Weights of a small image captioner.
Model: 32-pixel images, encoder norm batchnorm, encoder depths [2, 4, 2].
Rows from block 3 of the text decoder, named by matrix and row number. Each number is 50 + 10 x the weight over its row's rms, rounded and kept within 0 to 99. All counts start at 0. After the name is the row's rms in percent of the matrix's.
# v: cross-attention value (decoder.blocks.3.cross_attn.v.weight, 192x384), inputs 192-383
v.43 103:14 49 60 62 51 52 60 41 54 50 60 63 59 49 57 48 52 69 60 59 45 54 43 56 53 46 75 55 52 44 42 57 55 59 47 50 50 49 36 51 71 45 54 31 29 57 48 45 51 43 66 55 59 45 40 51 52 61 64 49 51 32 58 49 59 51 51 45 59 63 45 56 53 59 57 54 40 58 52 28 36 42 55 54 53 60 54 49 52 50 46 56 35 41 51 72 47 51 29 56 63 59 46 51 64 53 50 40 49 42 48 50 57 57 35 50 65 41 58 58 55 53 49 46 59 67 44 47 54 66 45 51 61 67 43 55 41 48 73 56 61 44 40 44 50 59 43 51 51 46 56 56 55 31 42 41 66 45 50 50 66 64 55 55 47 72 58 40 47 40 45 53 50 46 48 39 48 35 38 66 44 49 52 46 56 49 49 46 50 49 45 62
v.44 100:55 39 60 55 45 47 54 55 49 46 50 48 49 45 49 50 83 41 48 55 40 60 40 40 44 38 57 49 49 72 20 46 57 44 50 55 51 57 57 73 80 56 54 51 44 48 50 54 57 36 46 46 41 38 66 42 59 53 53 33 48 50 63 52 49 55 40 73 49 44 51 33 38 56 43 40 48 65 53 62 65 36 64 57 52 46 50 37 39 46 40 51 51 44 41 49 53 48 40 47 50 56 58 50 58 49 42 59 36 59 49 54 49 42 75 29 54 53 52 76 46 54 50 60 38 50 46 61 48 62 67 46 27 44 42 44 52 53 48 41 48 46 47 48 51 57 56 34 51 54 48 32 39 59 59 43 57 46 40 30 52 36 49 54 59 36 40 36 52 47 41 46 42 55 34 50 42 57 56 56 63 47 51 39 48 44 37 45 47 28 47 52
v.45 092:44 42 54 65 38 38 56 46 36 49 57 45 62 37 44 38 41 48 62 65 58 58 56 54 61 48 62 45 62 52 42 45 48 50 47 60 48 42 53 31 28 47 34 48 41 52 66 44 59 46 59 50 61 57 48 49 36 47 20 55 39 59 47 66 53 61 43 40 63 47 37 58 37 52 44 56 36 55 36 58 51 54 65 53 50 50 60 44 36 42 50 53 66 51 71 41 49 38 58 61 43 33 50 40 60 46 45 52 61 44 41 53 47 54 81 60 58 53 52 47 50 38 43 50 55 53 48 49 60 27 40 50 46 43 43 46 43 66 40 43 55 55 59 56 48 38 43 53 53 57 66 55 55 78 37 50 40 48 46 52 40 51 48 52 42 64 52 47 40 46 38 49 67 40 42 38 53 52 44 42 32 53 51 38 52 68 53 63 40 13 37 54
v.46 103:51 55 49 29 62 49 44 67 57 43 55 52 57 51 44 48 50 65 50 54 41 54 47 54 51 51 52 53 34 40 39 38 51 52 49 44 42 35 38 66 37 47 46 61 48 55 44 44 59 51 39 51 64 45 62 53 64 54 53 51 26 51 46 56 45 60 40 60 54 47 44 43 45 37 36 49 49 65 47 51 55 55 49 47 47 54 77 35 60 52 26 46 52 36 47 53 42 63 64 55 46 37 49 65 48 60 48 40 49 70 42 51 46 49 52 40 57 59 45 32 47 39 44 44 44 35 09 40 57 54 49 31 34 48 60 32 39 62 51 52 59 48 53 50 42 47 52 58 53 37 75 49 54 41 66 40 52 59 50 53 49 34 67 52 54 49 59 63 49 41 64 49 55 45 48 39 42 59 60 36 46 42 46 45 51 57 41 48 24 42 49 59
v.47 098:20 51 56 45 46 50 53 39 50 44 52 34 49 71 55 40 44 58 37 40 47 37 53 72 63 48 29 54 64 52 49 53 44 41 57 36 42 49 32 65 56 51 47 71 37 41 46 43 47 39 43 38 33 42 36 50 48 49 51 45 45 56 39 52 53 48 30 54 44 39 69 32 54 61 41 40 43 63 56 58 73 53 43 35 39 45 62 79 71 57 47 53 49 41 55 57 57 55 42 34 43 63 51 54 61 48 56 32 41 36 76 50 54 63 37 73 51 57 51 70 50 42 48 60 52 54 35 48 61 53 55 44 50 41 31 65 54 72 54 41 44 39 50 44 47 33 49 56 49 62 54 50 43 38 53 39 50 58 44 56 39 45 32 47 43 64 42 48 46 46 40 49 39 30 50 61 25 55 62 52 44 43 47 48 57 45 46 52 49 44 50 49
v.48 105:27 61 66 53 48 47 52 44 56 59 57 51 47 59 54 55 39 37 56 51 49 66 50 31 59 53 55 55 50 68 49 54 46 40 46 44 62 62 36 54 65 43 56 44 33 56 56 57 52 51 57 46 43 48 66 53 42 46 42 39 34 56 34 53 54 51 37 63 46 38 76 57 67 33 70 45 54 56 51 70 29 55 49 34 38 49 62 43 47 43 57 52 31 46 49 62 59 56 59 52 46 53 45 76 35 59 43 56 49 40 56 62 54 45 24 41 36 59 54 40 44 60 48 53 32 33 45 51 48 55 41 45 52 75 45 47 53 35 52 52 50 45 42 49 46 55 56 64 56 36 68 50 57 64 39 44 43 52 53 26 58 54 56 49 49 62 41 48 58 54 53 56 53 50 40 47 40 77 59 42 36 51 41 37 40 55 46 53 59 40 48 56
v.49 094:42 45 48 35 41 52 54 54 43 45 46 50 49 57 46 43 61 44 35 23 63 59 41 52 39 59 32 66 51 49 40 37 49 45 48 43 44 48 66 61 55 32 59 68 57 44 66 54 50 39 30 50 49 61 62 71 56 63 58 60 46 67 63 48 53 41 27 78 56 41 60 38 44 64 57 49 45 62 51 44 66 23 65 55 26 56 55 54 50 47 68 47 39 36 41 53 37 58 41 56 55 58 54 44 48 55 61 63 51 70 54 52 53 53 59 45 41 53 64 50 51 60 53 48 56 60 37 37 48 43 58 45 54 65 46 38 57 78 43 55 45 41 49 58 51 52 44 47 57 50 71 49 58 44 43 46 51 61 46 33 41 42 42 48 52 40 40 47 58 42 53 56 42 47 44 64 42 39 42 66 63 47 47 41 47 42 25 54 39 51 65 53
v.50 099:52 44 33 52 61 60 44 24 37 56 47 39 39 55 52 43 47 59 36 52 39 44 44 42 56 47 51 57 45 51 65 44 45 55 50 40 57 48 51 50 55 65 38 39 48 48 53 57 59 53 48 34 48 49 44 38 52 51 77 51 44 70 52 44 49 44 41 40 31 68 63 52 52 48 48 59 50 23 53 72 47 56 26 63 49 54 39 46 37 56 52 46 49 51 56 61 60 49 45 49 53 44 39 57 65 30 60 52 43 60 58 39 44 46 73 64 41 70 48 48 42 47 56 76 45 30 71 45 58 37 50 64 48 54 55 54 54 47 47 58 34 49 48 40 46 54 58 56 38 55 66 56 44 62 33 43 53 54 64 51 51 40 50 49 53 35 42 52 46 50 57 57 73 45 46 49 49 42 30 36 46 53 50 46 46 44 61 44 49 39 51 51
v.51 097:12 50 38 43 65 68 61 45 45 53 53 43 39 46 60 37 46 68 72 55 27 51 48 52 39 44 61 40 63 42 56 49 45 61 44 44 46 36 50 40 56 55 49 63 41 42 52 57 37 61 51 61 56 43 65 41 40 47 54 57 53 48 53 45 46 50 50 32 52 58 40 58 49 54 50 61 48 63 32 54 65 41 62 45 61 47 43 65 57 43 65 46 51 47 43 72 51 53 41 37 56 49 35 48 72 53 46 43 38 55 49 50 47 57 50 33 32 48 57 80 52 50 37 50 43 51 64 45 49 47 56 45 60 56 46 54 50 50 55 59 42 56 51 33 62 37 38 27 46 49 36 41 57 58 27 53 39 31 43 50 67 43 43 46 49 27 48 61 38 43 49 47 64 58 59 29 48 18 56 40 34 54 51 40 60 54 55 42 47 37 43 44
v.52 103:53 63 53 38 58 32 56 40 60 50 50 65 50 59 56 54 55 51 66 48 37 47 45 54 37 58 47 58 40 53 51 50 50 39 47 49 49 61 58 33 30 54 30 50 44 45 48 61 55 52 58 49 41 50 48 67 54 39 51 54 52 65 38 52 46 47 71 43 57 68 51 28 49 53 49 47 41 52 59 56 54 70 40 72 42 54 43 50 48 43 68 48 54 62 53 47 54 46 49 59 53 37 45 48 71 38 57 45 54 49 54 43 58 63 32 48 53 47 44 48 50 73 50 67 54 23 37 52 42 54 46 50 60 65 51 53 48 36 61 50 45 46 49 28 43 35 53 63 50 62 72 40 45 51 53 67 62 40 50 46 61 29 59 43 57 70 38 37 58 46 57 58 57 49 43 41 38 60 44 48 47 55 44 47 35 56 46 45 57 42 41 66
v.161 093:47 56 40 48 45 54 56 55 60 61 48 61 37 47 53 59 55 51 53 53 31 52 68 43 36 49 32 64 36 43 50 39 43 32 43 52 51 28 42 63 47 53 60 34 64 56 67 36 50 42 39 63 42 52 45 67 43 68 57 38 53 34 44 53 53 52 50 51 49 50 34 59 43 51 56 44 35 44 55 57 54 48 45 51 27 37 66 51 61 29 38 48 38 51 35 57 56 77 60 66 71 54 49 49 47 56 46 30 58 58 38 63 57 51 38 42 56 37 45 50 40 47 31 61 70 68 58 51 61 47 40 38 41 29 60 47 46 44 40 60 57 43 56 49 72 59 40 38 55 55 69 54 47 44 53 53 52 44 56 43 47 52 53 49 45 23 49 55 41 51 38 73 49 40 38 48 49 42 37 59 38 47 53 43 61 58 40 48 72 53 38 40
v.162 104:55 57 49 43 58 36 56 42 63 50 47 56 35 62 57 61 30 45 30 57 43 53 69 61 42 46 48 66 54 37 48 32 57 49 34 49 33 61 41 45 47 28 99 54 45 54 51 39 54 67 82 53 39 55 64 58 58 60 53 45 58 36 52 51 49 44 43 38 34 52 54 40 44 74 52 49 54 40 52 46 46 50 55 42 61 45 48 48 51 33 39 42 65 55 51 32 44 65 35 63 60 37 51 46 56 49 44 61 54 63 62 53 49 45 53 54 43 43 42 43 46 65 43 59 55 49 42 74 60 69 56 41 50 59 50 34 37 58 56 53 28 53 63 41 40 48 56 45 70 46 53 56 51 84 55 54 46 61 49 41 54 57 56 55 46 62 45 44 47 51 52 59 52 61 39 43 47 54 50 57 42 46 55 58 58 62 40 46 51 35 42 25
v.163 098:49 43 56 60 54 45 48 39 59 60 59 62 55 75 54 59 23 44 86 37 58 58 60 49 56 49 59 51 54 55 57 49 46 46 53 51 51 38 52 47 44 52 47 56 51 54 56 63 33 53 39 50 41 48 54 50 41 47 48 42 51 24 50 49 58 42 57 49 59 58 58 43 53 40 41 46 69 59 48 52 43 34 66 62 53 60 49 43 54 42 41 62 36 37 50 47 53 45 62 54 46 53 58 54 31 66 51 47 52 48 56 33 42 55 49 50 55 53 49 99 50 51 53 42 43 45 57 59 52 62 33 29 66 57 47 32 46 59 52 34 59 45 40 47 55 61 45 38 39 51 66 34 58 58 27 49 41 24 56 48 35 42 58 52 46 40 43 35 60 54 65 63 50 62 47 43 46 47 47 56 40 43 45 32 44 48 49 37 76 65 70 50
v.164 101:46 50 58 65 41 51 56 52 27 56 45 47 51 53 57 49 57 55 51 48 61 65 53 31 62 58 44 74 36 47 63 60 50 51 61 52 52 45 50 58 63 46 49 37 69 53 46 59 53 57 37 63 47 54 47 42 47 30 48 31 67 59 29 41 60 52 55 68 52 52 65 46 55 39 55 54 43 48 56 63 60 47 54 44 54 60 50 62 50 59 47 44 34 43 46 48 56 36 39 37 43 63 41 48 41 68 41 48 38 52 57 56 47 57 45 56 32 57 45 64 32 54 46 42 49 56 41 38 48 46 45 49 54 49 59 30 41 55 55 69 47 53 57 56 53 57 52 59 52 49 43 46 49 37 53 29 60 61 67 49 53 27 38 44 59 53 52 54 70 54 55 52 55 49 36 61 35 52 55 50 57 44 44 61 74 56 51 44 38 66 52 49
v.165 108:47 49 46 65 60 57 41 47 33 57 50 47 61 46 54 56 61 52 60 42 64 47 56 40 70 58 55 68 39 59 44 34 38 58 45 51 49 37 40 46 26 40 37 55 57 42 59 51 49 37 46 47 47 47 51 44 44 47 48 25 52 39 55 43 64 44 59 47 57 39 61 44 53 33 54 60 26 44 53 44 44 48 54 53 53 55 36 48 57 58 62 38 59 40 51 56 52 42 49 53 56 37 52 48 43 62 41 57 34 50 50 59 60 51 56 64 49 37 60 21 50 47 41 58 48 45 53 53 64 55 30 46 65 71 47 48 34 45 59 58 48 53 52 56 40 39 41 49 43 51 54 67 40 44 68 42 54 53 34 46 53 55 47 50 50 50 40 51 51 57 44 42 69 54 51 47 64 52 30 47 44 45 47 50 48 49 61 47 47 33 57 48
v.166 100:31 51 51 48 55 47 52 57 53 35 35 44 34 48 52 54 55 31 43 59 55 45 56 45 55 53 38 31 51 48 60 56 50 59 48 41 50 46 56 66 49 30 48 43 51 42 67 46 48 45 52 55 60 53 37 60 60 63 47 48 52 49 37 48 50 49 60 43 56 68 41 34 41 46 51 50 16 59 57 52 55 53 39 61 45 35 56 41 57 62 59 69 47 41 54 51 63 66 56 48 45 54 58 54 64 40 56 50 75 51 51 44 50 57 52 65 52 43 55 27 42 49 37 54 40 52 34 30 60 48 40 52 47 55 50 70 51 46 55 55 51 52 57 74 54 50 56 52 55 43 57 49 56 36 41 58 56 60 51 46 47 58 69 48 47 60 48 66 49 43 67 43 49 37 47 51 67 42 55 66 58 55 49 48 50 67 47 60 33 40 40 30
v.167 100:41 48 50 56 42 34 49 59 59 61 49 54 36 58 53 69 57 39 38 29 46 42 49 45 66 37 67 80 44 47 62 58 46 55 45 55 45 37 48 60 55 57 74 44 60 52 51 43 37 56 62 34 53 50 63 53 47 44 43 62 26 48 48 53 39 58 40 44 49 66 63 48 60 35 48 58 43 27 53 59 63 42 50 53 44 65 48 49 59 55 48 47 52 61 40 63 51 57 29 45 52 56 59 57 57 61 41 41 53 47 68 59 29 47 70 55 48 54 36 23 49 47 61 48 50 28 46 52 40 40 35 54 40 27 70 44 62 54 60 50 36 49 43 39 50 69 63 40 37 50 63 46 30 77 42 39 50 33 50 60 52 71 43 47 49 40 52 45 42 52 41 53 49 46 50 41 44 38 57 41 61 53 57 51 58 52 37 40 39 64 57 62
v.168 101:57 52 49 66 38 45 56 52 29 56 34 64 48 60 50 55 64 60 68 58 64 45 29 42 53 57 37 50 46 55 43 46 51 32 51 57 50 83 56 60 49 55 28 47 50 49 58 55 48 43 33 27 69 51 47 37 48 55 57 63 52 57 46 65 44 56 46 60 58 58 46 42 52 47 46 49 47 46 51 59 70 46 46 56 44 47 67 46 39 46 41 43 23 44 48 56 57 47 50 66 45 46 40 37 56 56 41 42 46 61 23 54 47 55 47 58 65 43 45 74 27 51 73 61 42 57 65 67 44 50 50 39 49 55 47 32 35 44 46 43 44 41 69 53 26 45 76 58 51 48 56 49 52 22 55 48 52 47 59 63 40 67 43 51 50 52 50 58 60 53 51 43 38 47 67 50 43 51 53 57 38 62 49 65 51 52 40 47 70 44 48 46
v.169 095:49 46 45 59 57 43 56 66 58 44 44 39 40 16 51 50 44 45 55 46 48 62 55 47 52 59 33 37 49 43 46 62 53 37 50 41 50 55 51 37 45 60 66 58 50 63 45 37 50 40 45 56 46 52 55 52 63 46 39 52 63 48 52 44 59 56 44 44 56 44 55 54 48 48 46 55 60 71 39 36 33 45 52 49 44 47 37 57 68 68 36 50 21 39 42 36 50 30 37 54 42 52 44 52 48 67 57 48 57 56 77 38 47 49 35 55 54 54 60 35 44 41 48 55 37 60 40 72 38 47 50 35 37 74 47 41 29 45 48 27 51 54 47 60 63 48 70 60 49 66 58 49 42 38 69 36 44 52 57 52 46 41 70 49 52 52 54 43 51 52 43 63 53 65 39 58 74 62 64 52 37 44 40 50 68 36 56 49 70 37 59 38
v.170 110:47 39 49 44 54 38 60 57 37 49 37 51 46 54 40 43 48 47 36 50 63 47 58 59 37 42 32 60 54 46 59 58 50 47 37 51 53 36 56 57 46 62 30 49 43 45 50 47 36 50 34 50 52 52 47 46 37 55 50 52 56 59 41 61 50 45 60 46 62 67 29 54 54 74 49 57 72 52 51 46 57 57 50 55 44 35 32 66 45 62 60 56 27 67 45 43 47 45 73 72 54 42 58 36 60 25 43 37 40 49 52 58 52 49 37 42 55 50 66 50 43 30 44 59 51 51 68 65 46 51 55 60 38 27 39 78 53 49 49 54 44 52 24 55 57 55 65 59 48 45 47 58 44 48 45 74 49 34 51 54 39 49 44 48 53 57 46 50 42 34 49 49 43 51 59 54 62 34 48 59 52 58 56 38 40 52 63 45 41 50 49 46
v.171 098:31 42 47 51 51 44 52 41 42 53 53 45 64 45 51 30 69 52 45 54 49 62 23 46 54 63 49 48 38 58 52 22 50 54 52 51 27 58 53 59 49 55 50 65 45 53 35 54 46 71 49 49 45 47 69 47 44 53 33 18 51 50 70 70 50 37 47 45 66 38 65 64 59 35 49 51 66 46 54 56 47 58 46 52 62 53 36 59 48 45 41 60 57 46 63 52 54 52 54 44 61 32 46 46 59 52 68 57 47 49 27 50 53 62 42 45 30 41 48 38 52 57 47 60 40 42 40 48 51 58 31 37 72 51 47 12 41 46 33 39 71 45 41 46 43 57 54 45 52 45 25 61 58 51 40 50 58 51 50 39 47 55 36 52 55 41 40 54 40 58 51 46 54 42 46 49 65 67 49 49 75 61 45 56 48 27 71 63 46 57 49 38
v.172 106:42 37 63 34 46 77 55 47 64 43 44 65 54 66 58 55 40 41 43 31 48 47 49 49 59 49 61 55 40 42 41 37 56 62 47 27 58 45 51 48 51 34 40 40 43 59 48 55 36 57 32 53 40 53 57 47 44 30 42 51 54 62 58 61 60 44 68 49 43 67 59 60 47 72 55 58 55 49 48 46 47 30 35 64 58 63 57 50 66 49 47 36 57 53 60 61 62 48 48 53 55 45 57 50 63 34 51 71 49 40 55 58 50 44 48 51 56 37 55 60 64 57 61 45 51 42 58 53 61 47 52 61 61 55 42 53 60 57 49 34 72 34 44 48 71 36 58 52 61 49 36 44 47 41 20 48 56 44 60 46 48 62 67 50 52 69 70 42 53 51 45 48 39 44 65 42 68 39 55 60 29 56 43 47 56 65 53 48 59 59 47 55
v.173 123:45 43 41 71 57 54 52 49 49 53 49 50 58 49 64 53 62 45 49 41 53 47 45 44 32 55 50 08 57 59 40 62 53 41 51 46 47 54 52 54 55 49 66 64 56 47 58 53 60 67 46 44 51 50 53 54 52 51 44 31 55 44 57 52 63 42 45 52 58 51 33 55 49 54 40 57 72 60 49 56 55 59 47 58 46 46 51 49 55 66 43 55 55 41 59 50 53 48 33 57 51 48 43 48 45 37 61 54 49 54 56 63 42 56 54 52 39 44 69 55 28 46 34 56 43 56 41 63 43 46 44 61 45 37 41 74 29 52 48 53 53 45 47 53 45 42 43 46 51 53 39 49 36 37 54 48 48 57 43 61 58 63 47 49 51 44 47 45 60 62 48 46 51 55 42 35 66 52 42 53 43 51 54 45 48 57 53 43 48 46 41 52
v.174 101:52 56 60 53 58 45 54 58 58 54 48 37 43 64 47 40 51 45 38 54 51 35 35 58 52 63 38 54 48 50 33 63 48 61 45 42 49 56 58 52 60 59 73 58 58 50 42 52 44 51 22 50 46 53 59 57 59 58 41 39 53 31 40 61 55 46 44 55 69 25 55 57 57 38 37 64 37 67 50 52 63 58 48 44 56 32 32 55 58 34 52 64 45 69 48 43 43 62 35 43 53 63 45 49 41 58 57 58 61 53 53 45 67 46 43 49 58 65 61 18 66 37 57 39 52 57 67 52 55 56 40 57 53 39 48 50 40 52 61 50 46 66 47 67 43 37 55 59 49 43 35 39 39 46 57 62 58 51 56 53 41 38 44 50 51 47 44 46 48 37 58 47 32 56 38 48 38 41 56 45 33 51 47 50 61 53 52 41 56 46 38 29
v.175 100:53 40 44 53 52 64 46 51 57 42 66 40 49 50 41 47 58 62 65 49 48 60 45 67 39 51 53 60 32 50 58 51 52 46 63 39 56 59 44 52 59 31 51 36 43 54 44 41 56 63 28 48 48 52 59 60 57 57 66 51 48 64 47 50 58 33 37 37 45 62 32 37 57 46 44 74 44 56 56 56 54 46 27 54 38 37 59 36 73 49 55 53 48 25 53 42 63 36 58 46 55 48 65 55 56 64 39 51 55 50 64 44 43 52 31 45 42 55 63 18 42 42 50 29 52 49 44 42 45 53 27 42 48 61 58 46 35 44 50 32 63 49 49 43 55 59 59 52 46 48 46 37 50 51 56 50 42 47 46 69 62 47 57 55 47 37 46 54 48 44 48 48 56 78 57 55 64 35 51 33 69 47 60 57 55 51 46 36 36 43 43 64
v.176 102:57 51 58 31 49 35 48 42 72 49 62 60 53 62 57 48 48 48 53 45 37 44 43 35 58 48 64 49 36 49 48 49 47 24 49 52 56 38 57 56 47 57 63 55 43 48 53 49 43 58 38 38 54 54 46 62 56 36 62 44 44 82 46 52 49 65 49 71 55 44 60 50 66 54 61 52 47 33 46 53 48 59 53 63 75 37 59 37 75 61 48 66 48 60 52 37 48 56 47 62 55 64 55 54 43 74 37 43 63 40 51 48 47 46 48 62 61 44 56 28 56 37 63 68 44 31 55 49 45 50 66 47 59 53 61 62 59 57 47 30 36 38 42 47 58 44 57 46 49 40 46 33 62 58 61 38 55 44 60 48 69 51 46 47 48 44 46 39 53 40 52 41 43 47 66 40 49 48 47 60 44 46 43 36 60 47 52 46 39 61 61 50
v.177 105:58 54 55 47 64 50 47 57 27 53 59 50 47 42 52 69 40 59 61 70 50 48 53 58 53 55 44 64 43 49 39 57 61 48 47 60 50 05 50 50 35 40 40 56 46 57 42 33 49 43 53 66 39 38 60 59 40 50 46 36 43 54 59 55 47 46 59 41 56 63 46 64 52 40 46 40 45 48 47 51 39 38 58 38 60 66 60 48 51 49 55 61 43 76 53 34 45 59 74 65 39 38 57 61 54 42 70 52 42 44 64 32 54 35 56 53 55 36 79 71 56 50 37 35 41 49 48 49 51 50 53 45 53 38 65 47 69 55 52 44 52 43 46 43 51 50 41 56 48 52 54 50 45 50 70 52 44 57 47 51 38 44 45 49 44 33 57 44 57 56 64 38 36 46 55 37 67 38 30 35 40 37 52 55 43 49 54 51 44 57 41 46
v.178 099:49 48 54 48 53 55 51 41 54 45 44 49 69 39 42 52 75 63 70 52 53 61 43 30 61 57 38 76 40 42 67 57 63 38 40 34 32 53 53 53 46 46 63 50 47 52 43 44 37 72 52 51 45 50 43 35 43 42 44 53 47 51 59 40 65 49 34 75 59 67 39 53 56 49 29 25 59 32 56 45 45 51 44 66 41 66 54 45 64 58 38 40 51 38 46 59 46 47 53 49 41 48 45 45 46 70 23 40 41 41 53 59 53 53 43 60 49 50 42 46 55 58 38 54 25 26 52 53 46 46 38 43 47 58 52 62 64 52 39 47 51 34 46 32 57 37 60 50 52 45 32 51 43 42 44 55 50 55 54 46 49 50 64 49 56 55 43 44 49 56 46 46 43 24 41 35 70 61 58 39 53 49 47 53 46 47 38 50 39 63 56 45
v.179 099:58 54 55 49 36 64 48 55 59 62 51 32 47 46 38 48 48 55 65 56 49 47 54 67 64 53 59 47 48 58 55 37 60 42 34 36 39 29 41 65 48 38 75 68 46 48 38 56 38 48 48 49 53 64 53 46 55 42 43 51 47 51 37 60 40 44 41 26 44 79 64 54 51 56 45 40 42 44 48 62 65 47 65 47 50 30 50 54 44 48 39 37 46 45 54 18 52 76 52 43 46 62 52 64 46 54 46 43 42 54 52 38 45 52 61 55 58 65 55 69 29 53 54 43 40 49 51 60 40 50 57 38 58 58 25 59 51 54 39 39 31 47 38 69 61 53 59 60 52 53 56 55 39 56 55 58 49 43 33 41 49 63 50 53 52 59 50 56 51 38 55 54 39 18 61 56 67 60 50 55 57 54 50 50 40 63 35 47 63 33 43 58
v.180 109:62 56 53 55 42 46 36 62 70 44 44 31 61 36 54 62 43 54 64 65 40 52 57 46 48 48 58 70 34 58 49 48 30 44 57 68 33 89 42 52 66 54 69 42 48 51 43 68 49 46 38 43 50 42 41 47 40 52 59 38 45 61 54 38 43 59 56 43 39 49 34 63 52 38 65 50 34 42 49 49 30 42 54 56 53 58 69 53 44 56 48 55 51 43 62 44 48 32 60 44 73 47 51 61 64 69 35 43 48 50 53 42 56 38 43 40 60 53 44 77 44 61 61 40 60 46 44 48 47 49 56 34 47 41 33 49 44 52 61 48 59 31 49 45 64 40 27 54 66 47 41 55 64 35 42 52 56 55 44 51 52 46 61 53 51 48 54 44 58 46 47 59 37 64 31 43 34 41 55 51 46 48 45 38 57 51 71 45 53 37 58 61
v.181 098:51 44 51 23 43 60 39 53 41 57 43 24 52 42 49 43 51 61 63 61 47 43 58 57 44 39 62 34 46 45 55 53 52 70 57 42 33 18 58 49 48 48 61 57 59 53 46 54 61 39 37 37 36 56 54 40 44 58 72 63 56 63 35 36 50 49 44 45 48 67 48 55 60 61 53 57 56 67 52 57 32 59 55 43 49 37 54 56 39 36 40 52 48 49 42 34 65 36 54 75 48 66 43 60 61 35 33 55 45 57 61 23 36 54 34 47 47 49 62 28 37 37 65 38 44 45 55 68 51 44 59 44 67 44 70 46 78 38 47 45 42 58 44 51 24 38 47 53 44 57 47 46 43 31 42 50 47 32 46 37 71 62 46 50 53 57 57 53 54 45 45 39 62 51 51 50 37 62 67 35 56 44 32 55 53 58 51 51 46 34 56 41
v.182 100:48 49 29 53 53 57 42 50 35 46 54 48 45 45 37 61 44 48 61 60 68 42 34 47 64 49 50 62 50 46 43 62 67 53 39 47 36 29 41 46 43 64 47 52 61 48 44 60 38 52 42 49 54 37 57 52 51 64 60 36 58 61 58 39 47 43 57 48 72 49 52 47 50 40 45 45 51 45 51 48 39 25 63 61 46 56 50 48 45 36 58 25 56 46 26 44 37 48 61 49 47 54 50 57 41 51 63 43 41 34 43 55 51 56 53 53 31 45 52 58 43 67 59 40 38 52 62 53 47 48 63 32 55 65 35 45 42 39 55 72 78 44 41 60 40 46 57 54 42 45 54 57 46 48 35 69 57 44 66 35 52 62 55 46 49 60 42 47 41 61 42 42 51 35 74 41 76 47 55 56 45 52 57 63 62 50 49 38 60 55 59 32
v.183 099:53 51 47 28 62 58 66 49 61 62 56 40 43 52 41 41 39 48 58 45 46 46 53 58 37 50 34 63 40 51 62 31 46 37 47 55 54 59 63 61 64 45 55 51 49 56 47 37 47 57 54 35 45 57 58 42 48 56 57 42 47 68 48 51 48 51 35 51 51 52 51 45 60 41 51 37 74 43 52 68 55 39 56 38 54 57 56 33 52 34 59 42 62 34 26 32 53 48 44 51 33 44 34 48 53 49 59 43 41 61 49 40 46 47 60 39 55 51 36 85 57 38 61 42 52 46 65 51 50 36 68 52 48 47 32 72 53 45 36 33 67 45 49 55 57 51 60 41 52 41 52 44 43 61 48 51 50 36 38 43 21 34 54 50 49 25 56 43 68 46 46 36 60 40 48 61 70 53 57 48 36 59 56 56 51 42 62 59 35 60 52 20
v.184 109:59 54 41 57 40 56 47 43 43 57 40 49 37 53 42 58 54 68 08 34 48 41 51 50 39 51 58 31 33 50 51 60 55 53 48 43 44 62 60 50 52 54 66 46 54 49 49 50 43 54 48 35 27 40 35 41 50 58 56 51 61 51 45 44 34 56 50 47 65 40 55 60 52 39 38 58 38 58 59 60 61 51 62 44 40 61 37 52 57 59 53 60 54 49 48 68 57 45 39 40 42 45 54 46 37 46 52 42 57 48 59 50 49 45 55 45 42 38 66 49 55 51 47 44 43 33 59 45 49 60 29 48 44 49 60 37 46 59 45 63 75 34 54 52 55 44 72 65 52 43 53 43 51 49 44 45 51 60 44 52 61 54 39 46 59 38 40 46 55 51 63 44 56 56 55 54 58 64 45 51 53 50 34 47 42 51 76 52 36 50 52 55
v.185 097:26 47 52 40 35 50 64 60 81 47 63 69 49 38 46 55 61 57 58 50 57 39 44 83 25 54 42 66 51 47 61 47 53 45 49 46 49 34 44 61 39 47 29 45 56 48 35 37 57 60 62 49 73 45 57 52 48 61 41 27 75 39 42 37 48 53 45 50 52 56 74 48 49 53 51 47 19 49 47 58 32 48 49 58 47 41 60 55 64 69 40 53 60 66 51 59 62 43 59 51 51 45 45 57 49 37 33 52 45 48 70 47 55 46 50 41 57 55 48 52 56 58 43 50 37 49 43 72 50 54 27 48 39 33 62 60 45 49 48 63 52 37 58 46 54 47 52 51 50 55 38 50 42 76 42 53 57 61 45 49 48 39 52 44 48 45 42 47 54 56 31 51 61 41 44 45 58 67 59 50 53 56 32 56 41 51 51 60 42 60 27 52
v.186 106:49 44 47 41 37 46 30 45 40 42 46 43 49 59 56 50 40 62 87 57 42 44 49 60 49 48 58 27 42 57 54 76 44 56 58 54 32 97 58 42 46 52 24 57 53 49 37 49 68 61 69 58 49 39 65 53 45 51 60 62 55 61 61 68 61 42 43 50 66 50 57 51 53 70 35 53 39 46 57 57 48 56 54 65 54 47 37 59 52 31 46 37 38 75 57 34 45 53 65 57 37 41 52 51 54 44 60 40 33 55 57 41 43 44 31 59 51 52 38 50 47 57 39 56 47 61 49 49 50 50 42 42 56 49 54 51 55 51 55 45 36 49 51 50 40 49 52 39 51 46 41 55 55 70 50 61 51 58 36 50 41 56 39 48 52 62 63 46 58 43 52 47 50 38 53 45 57 38 43 37 52 49 47 42 60 45 50 28 46 57 57 70
v.187 096:58 53 48 31 40 50 44 42 48 31 56 51 60 55 35 48 49 39 43 36 62 57 46 42 38 54 38 82 51 50 32 56 36 43 54 44 49 38 56 36 58 51 62 42 38 64 44 36 51 39 53 49 26 52 59 62 51 50 60 51 40 54 51 50 52 48 63 61 54 55 47 70 44 77 41 57 29 48 45 52 46 76 44 31 35 40 54 57 57 53 33 42 48 69 57 40 49 61 52 40 38 56 47 63 52 54 53 44 63 43 49 42 43 52 45 55 50 36 52 09 57 66 38 49 52 56 48 52 53 58 55 40 59 39 48 33 58 55 58 61 53 44 46 47 36 52 43 43 57 44 51 62 71 32 42 55 35 53 44 56 53 56 60 44 52 76 57 48 53 51 40 42 22 57 46 49 32 44 59 40 49 46 42 47 45 63 57 32 53 65 67 55